Rows from block 3 of a small sound classifier, named by matrix and row number. Rows with one number belong to one neuron. Each number is 128 + 24 x the weight over its row's rms, rounded and kept within 0 to 255. All counts start at 0.
After each neuron's rows are labels from the 100 clips, of 14976, where the neuron reaches its highest value: "top examples" is what is common among them. Only what is clearly more common there than usual is listed. The data: read English sentences (LibriTTS-R).
# fc1: MLP up (model.blocks.3.mlp.fc1.weight, 1024x256), inputs 192-255
# fc2: MLP down (model.blocks.3.mlp.fc2.weight, 256x1024, transposed), outputs 192-255

fc1.626 [183 135 147  83 153 112 131 156 140 151 142 110 141 136 128 127 180 147  87 145 126 168  81 115 110 131 125  94 161 139 129 129 118 103 128 146 158 118 115 126 160 122  87 162 107 143  67 112 125 142 176 135  91  96 121 119 129 105 132 121 114 103 150 121]
fc2.626 [164 125  86 131 104 165 148  92 145 123 149 110 106 145 159 129 155 107 162 121 138 155 103 152 155 109 176 133 105 134 152 141 141 141  95 120  88 139 120 117 180 181 130 117 134  86 190 111 118 143 169 149 137 150  78 163 113 134 132 116 108 142 129 103]
top examples: voice: male

fc1.760 [157 129 134 125 118 149 129 116 125 100 109 115 147 124 127 144 113 164 103 121 126 146 119 105 139 112 113  89 143 144 108 123  99 135 181 150 134 141 119 196 158  82 138 102 175 152 115 165 120 124 113 115 110 127 163 115 159 143 140  98 122 122 107 138]
fc2.760 [142 143  83 117 146 124 147  85 118 120 153  99 146 144 116 130 101 111  86 164 137 134 131  79 114 151 146 106 121 142 145 160 127 135 125 114 146 180  88 143  82 114 136 105  81 153 130 126 124 147 110 163 108 133 127 133 135 161 149  93 106 125 158 146]
top examples: voice: female

fc1.233 [146 130 141  99 143  98 144 143  95 109 128 118 102 113 144 122 106 133 126 157 133 146 116 143 159 109 117 102 174 128  85 143 106 134 163 131 148  90 159 149 139 115 138  90 131 136 102 121 145 175 145 146 135 107 171 102 116 138 123 146  84 121 120 110]
fc2.233 [156 128  80 153 161 162 160  89 121 118 136 122 150 111 115 123 104 122 133 110 158 117 116  86 117 163 146 112 110 140 133 114 177 111 132 122 164 160  79 147  87 138 122 144 145 131 105 152  95 134 115 113 133 152  94 150 151 118 149 100 147 140 160 141]
top examples: voice: female

fc1.284 [ 98 139 137 151 106 113  68  79 108 106 106 145 101 107 127  94 128 113 118 119  86 132 115 126 119 143 101 129 132 123 122 144 126 150 129 127 141 144 144 122 142  90 141 136 111 121 145 125 120 112 120 116 138 122 128 152 131 128 130  99 117 129  66 139]
fc2.284 [ 99 135 137 145 146 150 124 124 139 174 133 125 166 159 156  82  99 154 114 123 123 110 136 153 151 145 104 162 119 143 137 165 122 105 139 146 146 151 180 115 109 108 142 146 147 109 114  96  95 126 131 114 143 135 101 126 147 101 119 137 105 146 121 174]
top examples: voice: male

fc1.682 [111 116 122  76 175 122 125 132 106 132 109 128 128  84 127 118 131 145 113 120 156 156 150 126 148 134 127  92 148 172 113 128 119 119 159 111 123 138 136 129 145 143 133 123 117  80  65 129 132  97 146 135 137 147 125 161 135 119 100 133 116 114 107 125]
fc2.682 [159 155 129 115 135 143 145 158 128 151 148 135 156 170 138 136 162 124 131 117 150 182 159 150 122 133 129 140 124 138 137  81 152 155  85 126 154 141 160  50 141 177 141 130 151 124 137 146  90 132 169 124 132 134 147 141 145 119 132 143 131 127 174 104]
top examples: voice: male

fc1.296 [141  91 146  78 138 121 103  98 136 167 146  97 111 162 116 115  86 125 112 125  99 120 143 129 168 143 110 145 141 122 139 126 130 102  93 122 144  86 131 114 113  78 102 137 172 100 138 141 113 112  91 147 108 167 110 140 103  72 161 165  97 151 150 143]
fc2.296 [137 123 127 131 142 150  96 128 149 165 146 160 128 152 139 110  98 108 159 123 126 166 107 135 122 119 124 105  95 125 126 161 137 191  94 144 126 149 140 109 105 154 152 178 118 125  80  97 128  89 127  84 104 133 143 117 199 160 141 122 134 126 129 128]
top examples: voice: male

fc1.89 [110 134 137 135 139 105  91  87 134 107 115 164 132  87 143  90 175  78 158 182 127 158 157  83 148 137 120 126 140 115 133 122 112  80 149 163 129 123 114 112 109 149 153 147  96 124 127 146 129 104 102 102 173 125 168 120 175 119 107 177  85 103 141 131]
fc2.89 [110  91 123  78 103 146 130 120  85 151 103 106 118 145 113  73 156 166 144 132 151 131 114 124 121 128 113  99 101 117 122 181 140 168 103 113 154 130 179 126 103 110 152 146 113 155 154  79 105 151 131 143 115 116  99 127 170 152 122 145 176 155 111 141]
top examples: voice: female

fc1.430 [145 166 120 100 161 129  84 101 107 159 174 110 124 163 126  96 126  93  94 116 112 135 161 110 144 133  95 152 139 111 146 144 121  77 124 129 123 136 146 103 113 113  93  90 127 140 160 109  80 103 117 127 113 129 108 162 127 102 145 104 128 161 127 129]
fc2.430 [145 127 126 106 126 129 149 117 158 117 143 137 144 144 176 115  93 112 113 122 151 134 116 154 117 114 140 128 106 124 145 134 171 178 136 120 110 183 133 112  55 156 153 161 124  77 123 131  88 107 130  88 161  83 114 126 152 123 126 106 113 114 112 143]
top examples: voice: male

fc1.594 [111 147 145 143 105 131 130 160 184 146 136 115 109 122  86 159 149 148 129  90 129 121 127 130 107 106 139 146 109 164 128 100 134 151 130 162 100  72 104 134 153  88 146  98  78 135 123 112 132 120 141 122 130 135 160 121 132 131 115 118 126 126 101 124]
fc2.594 [166 146 137 169 123 118 139 112 163  99 160 137  84 162 153 168 175 103 103 138 112 142 135 110 143 136 123 156  96 110 116 151 107 122 152 138  57 116 115 118 112 177 142 101 135 151 138 144 119 121 151 156 135 131 131 140 174 146 146 134 126 101 128 111]
top examples: voice: female

fc1.255 [120 121 126 113 116 142 175  99  90 143 123 131 114  93  88 136 115 149 130 188 115 155 129 139 132 131 142 113 137 130 117 133 122 122 168 131 125 110 126 147 139  89 137 117 182 155 122 141 126 137 154 137 106  91 161 113 146 124 122 159 104 117 133 151]
fc2.255 [102 155 120 147 105 110  93 116 127 146 144  96 145 109 142 163 117 132  73 142 133 118 113  49  93 144  85 100 127 141  94 172 132 154 125 131 132 146 102 125  90 135 104 130 105 143  96 163 128 123  78 126  99 162 129 137 114 141 121 100 136 120 146 143]
top examples: voice: female

fc1.36 [135 160 127 122 134  96 109 120  88 116 104 112 110 138 129 105 115 131 109 139 122 106 159 108 110  89 134  84 167 189 139 131 135  82 101 178 137 136 135 140 128  94 128 118 141 102 134 145 125  99 100 145 125 154 134 151 131 122 156 149 138 102 121 124]
fc2.36 [154 121 149 136 138 126 115 115 135 191 140 132 117 112 131  68 171 110 105 130 129 103 156 176  78 136 117 145  59  61 116 162 132 156 146 102 100 141 126 128 126 126 128 152  89 172  94 131 115 167 178 104 152  79 111 114 125 133 119 135 154 162 130 150]
top examples: voice: male

fc1.688 [120  87  84  93 146 109 130  95 132 111 149  95  99 120 121 124  96 138 131 155 120 149 119 106 132  95 132 108 159 100 165 110 105 149 135 141 142 135 143 139 124 168 116  95 134 128 160 157  99 111 126 117 129 135 156 137 109 131 140 149  97  81 157 182]
fc2.688 [137 152 109 139  92 175 135 134 101 140  95 154 161 170 139 105 126 116 108 111 161 125 115 159  90 137 143 127 126 157 142 116 118 125  80 109  83 143 120  83 114 147 107 176 154  88 151 100 109 145 100 130 111 137 109 152 141 108 148  72 122  97 121 108]
top examples: voice: female

fc1.324 [138 113 136 163 129 132 118  96 142 156 104 147 121 108 117 128 115 109 106 167 169  69 110 138  86  95 130 143 142 115 131 151 129 135 101 102 149 102 109 154 129 124 129 163 159 129 121 128 136 144  85 134 167 126 116 107 186 120 117 108 120  84 138 149]
fc2.324 [ 86 135 111  66 162 162 140 164 148 102 135  96 162 163 100 112 124 137 148 159 118 104 186 118 180 150 148 161 121  94 115 108 159 105 169 131 191 106 159 147 129 136 164 116 105 126 129 133 155 129  87 121 119 136 124 165  86 112 110 190 123 119 111 167]
top examples: the word "i"

fc1.528 [130 121  64 107 138 125 128  93 119 130 145 124 178 186 126 125 139 107 153 115  68 133 132 170 117 138 137 126 157 165 131 125 123 156 117 140 123 109 150 124 134  96  67  91 127 115 118 176 124 118 132 127  90 113 166  97 153 154 125  71 170 116 111  84]
fc2.528 [132 175 119 160 119 128 117 100 140 114 137  97 110 114 124 143 162 147  98 134 155  96  96 157 121 103 123 138  99 120 129 194 124 128 139 134 151 144 124 131  90 160 158 173  84 116 145 139 118 132 153 142 136 121  88 129 151 149 114 117 136  99 162 136]
top examples: voice: male

fc1.479 [114 128 100 135 124 168 164 105 107 131 135 150 155 126 160 190 143 162  89 150 150 161 118 147 128 110 122 111 146 133 106 105 129 143 137 148 132 148 146 153 160  94 116 107 116 174 117  81 120 132 139 121 118 155 157  71 139 134 134 122 135 185  99 125]
fc2.479 [126 175 111 103  99 121 142 140 138  88 141 109 133 131 102 132  74  83 107 118 130  99  87  95 132 143  95 128 122 150 145 127 150 124 169 126 135 154 117 139  88 134 119 133 152 141 145 112 109 134 107 118 125 128 143 116 172 150 115  83 162 105 161 158]
top examples: voice: female

fc1.687 [165 121 151  94 148 133 118  91 132 149  83 132  96  98 130 134 134 130 126 146 126 182 134 115 146 123 133  89 125 111  90 139 102 136 187 145 135 119 125 168 150  96 113  96 148 170  91 179 146 147 127 130 116 107 180  97 184 132 132 133  81 116 148 157]
fc2.687 [123 115  94 120 100 124 115 116 104 129 158  94 166 100 138 158 103 164 112 116 141 123 128  97 122 137 124 139 137 129 110 135 147 115 120 117 120 172 113 120  93 126 147 123 100 110 100 147 111 122  87 114 141 150 124 137 113 147 157  92 122  99 145 133]
top examples: voice: female

fc1.567 [168 167 108 136 110 120 141  80 113 104 143 142 122 122 138 136 125 149 144 154 141 101 137 170 158 127 115 124 122 125 134 157 137 119 137 148 143 150 116 129  56 101 121 159 114 112 114 128 128 197  84 112 138 140 117 117 128 177 174 118 123 141 123 153]
fc2.567 [110 131 155 106 131 115 147 124 129 149 138 132 156 120 131 158 134 143 135 123  95 156 147 152  99 160 127  92  88 132 151 163 124 129 167 153 145 150 164 126 136 131  98 169 172 114  55  60 142 125 162  78 109  90 127 134 124 136 138 169 164 138 180  96]
top examples: voice: male

fc1.726 [154 115 139 107 162 105 113 141 126 130 141 131 153 150 130 132 178 130 141 115  99  96 147  93 129 126 128 124 150 110 160 110 121 120 109 118 156 157 123 119 135 155  97 164 108  98 137 144 140  99 143 135 138 132  76 102  52 113 117 128 149 169 158 121]
fc2.726 [101 139 135  74 154 112  91 134 184 150 118 144 125 129 142 148 133 114 122 150 107 157 106  99 116 164 147 109 102 119 128 144 114 119 119 142 139 121 152 113 117 124 135 130 126 131  82 102 160 131 103  81 111 121 123 159 116 105 113 134 119 119 157 107]
top examples: voice: male

fc1.466 [125 156 116  64 107 144 125  87 106 141  94 138 144 141 134 161 118 168 101 157 124 175 102 137 140 105 142  86 131 123 115 112  96 137 159 161 114 124 143 157 146  96 118 113 153 167 128 142 130 142 114 104 106 134 174  88 132 138 123 114  80 139 115 140]
fc2.466 [162 160 108 130 114 121  91 101 116  92 132  70 141 108 139 140  91 113  85 133 112 117 116 112 111 151 139 108 128 154 122 149 154 116 118 132 169 149  77 135  76 114 158 135 102 111 142  96 138 145 135 120 116 112 115 140 133 142 161  94 128  78 168 131]
top examples: voice: female

fc1.65 [108 175 117 105 111  97 105 134 144 137 144 109 172 147 112 204 109 137 131 180 109 153 124 135 151 161 135 138 154 134 120 137 150 131 133 142 147 149 131 121 112 113 197 105 104 174  83 148 156 139  90 115 164 175 104 131  98 133 134  96  91 166 143 143]
fc2.65 [136 133 125 138 132 157 162 118 167 132  93  91  87 118 132 126 151  83 150 142 135 175 132 119 159 112 144 167  80 113 148 126 122 130  95 137 144 117  54 115 164 106 108 160 173 133 127  82 163 112 135  98 121 117 107 158 124 135  93 139 134 125 124 134]
top examples: voice: female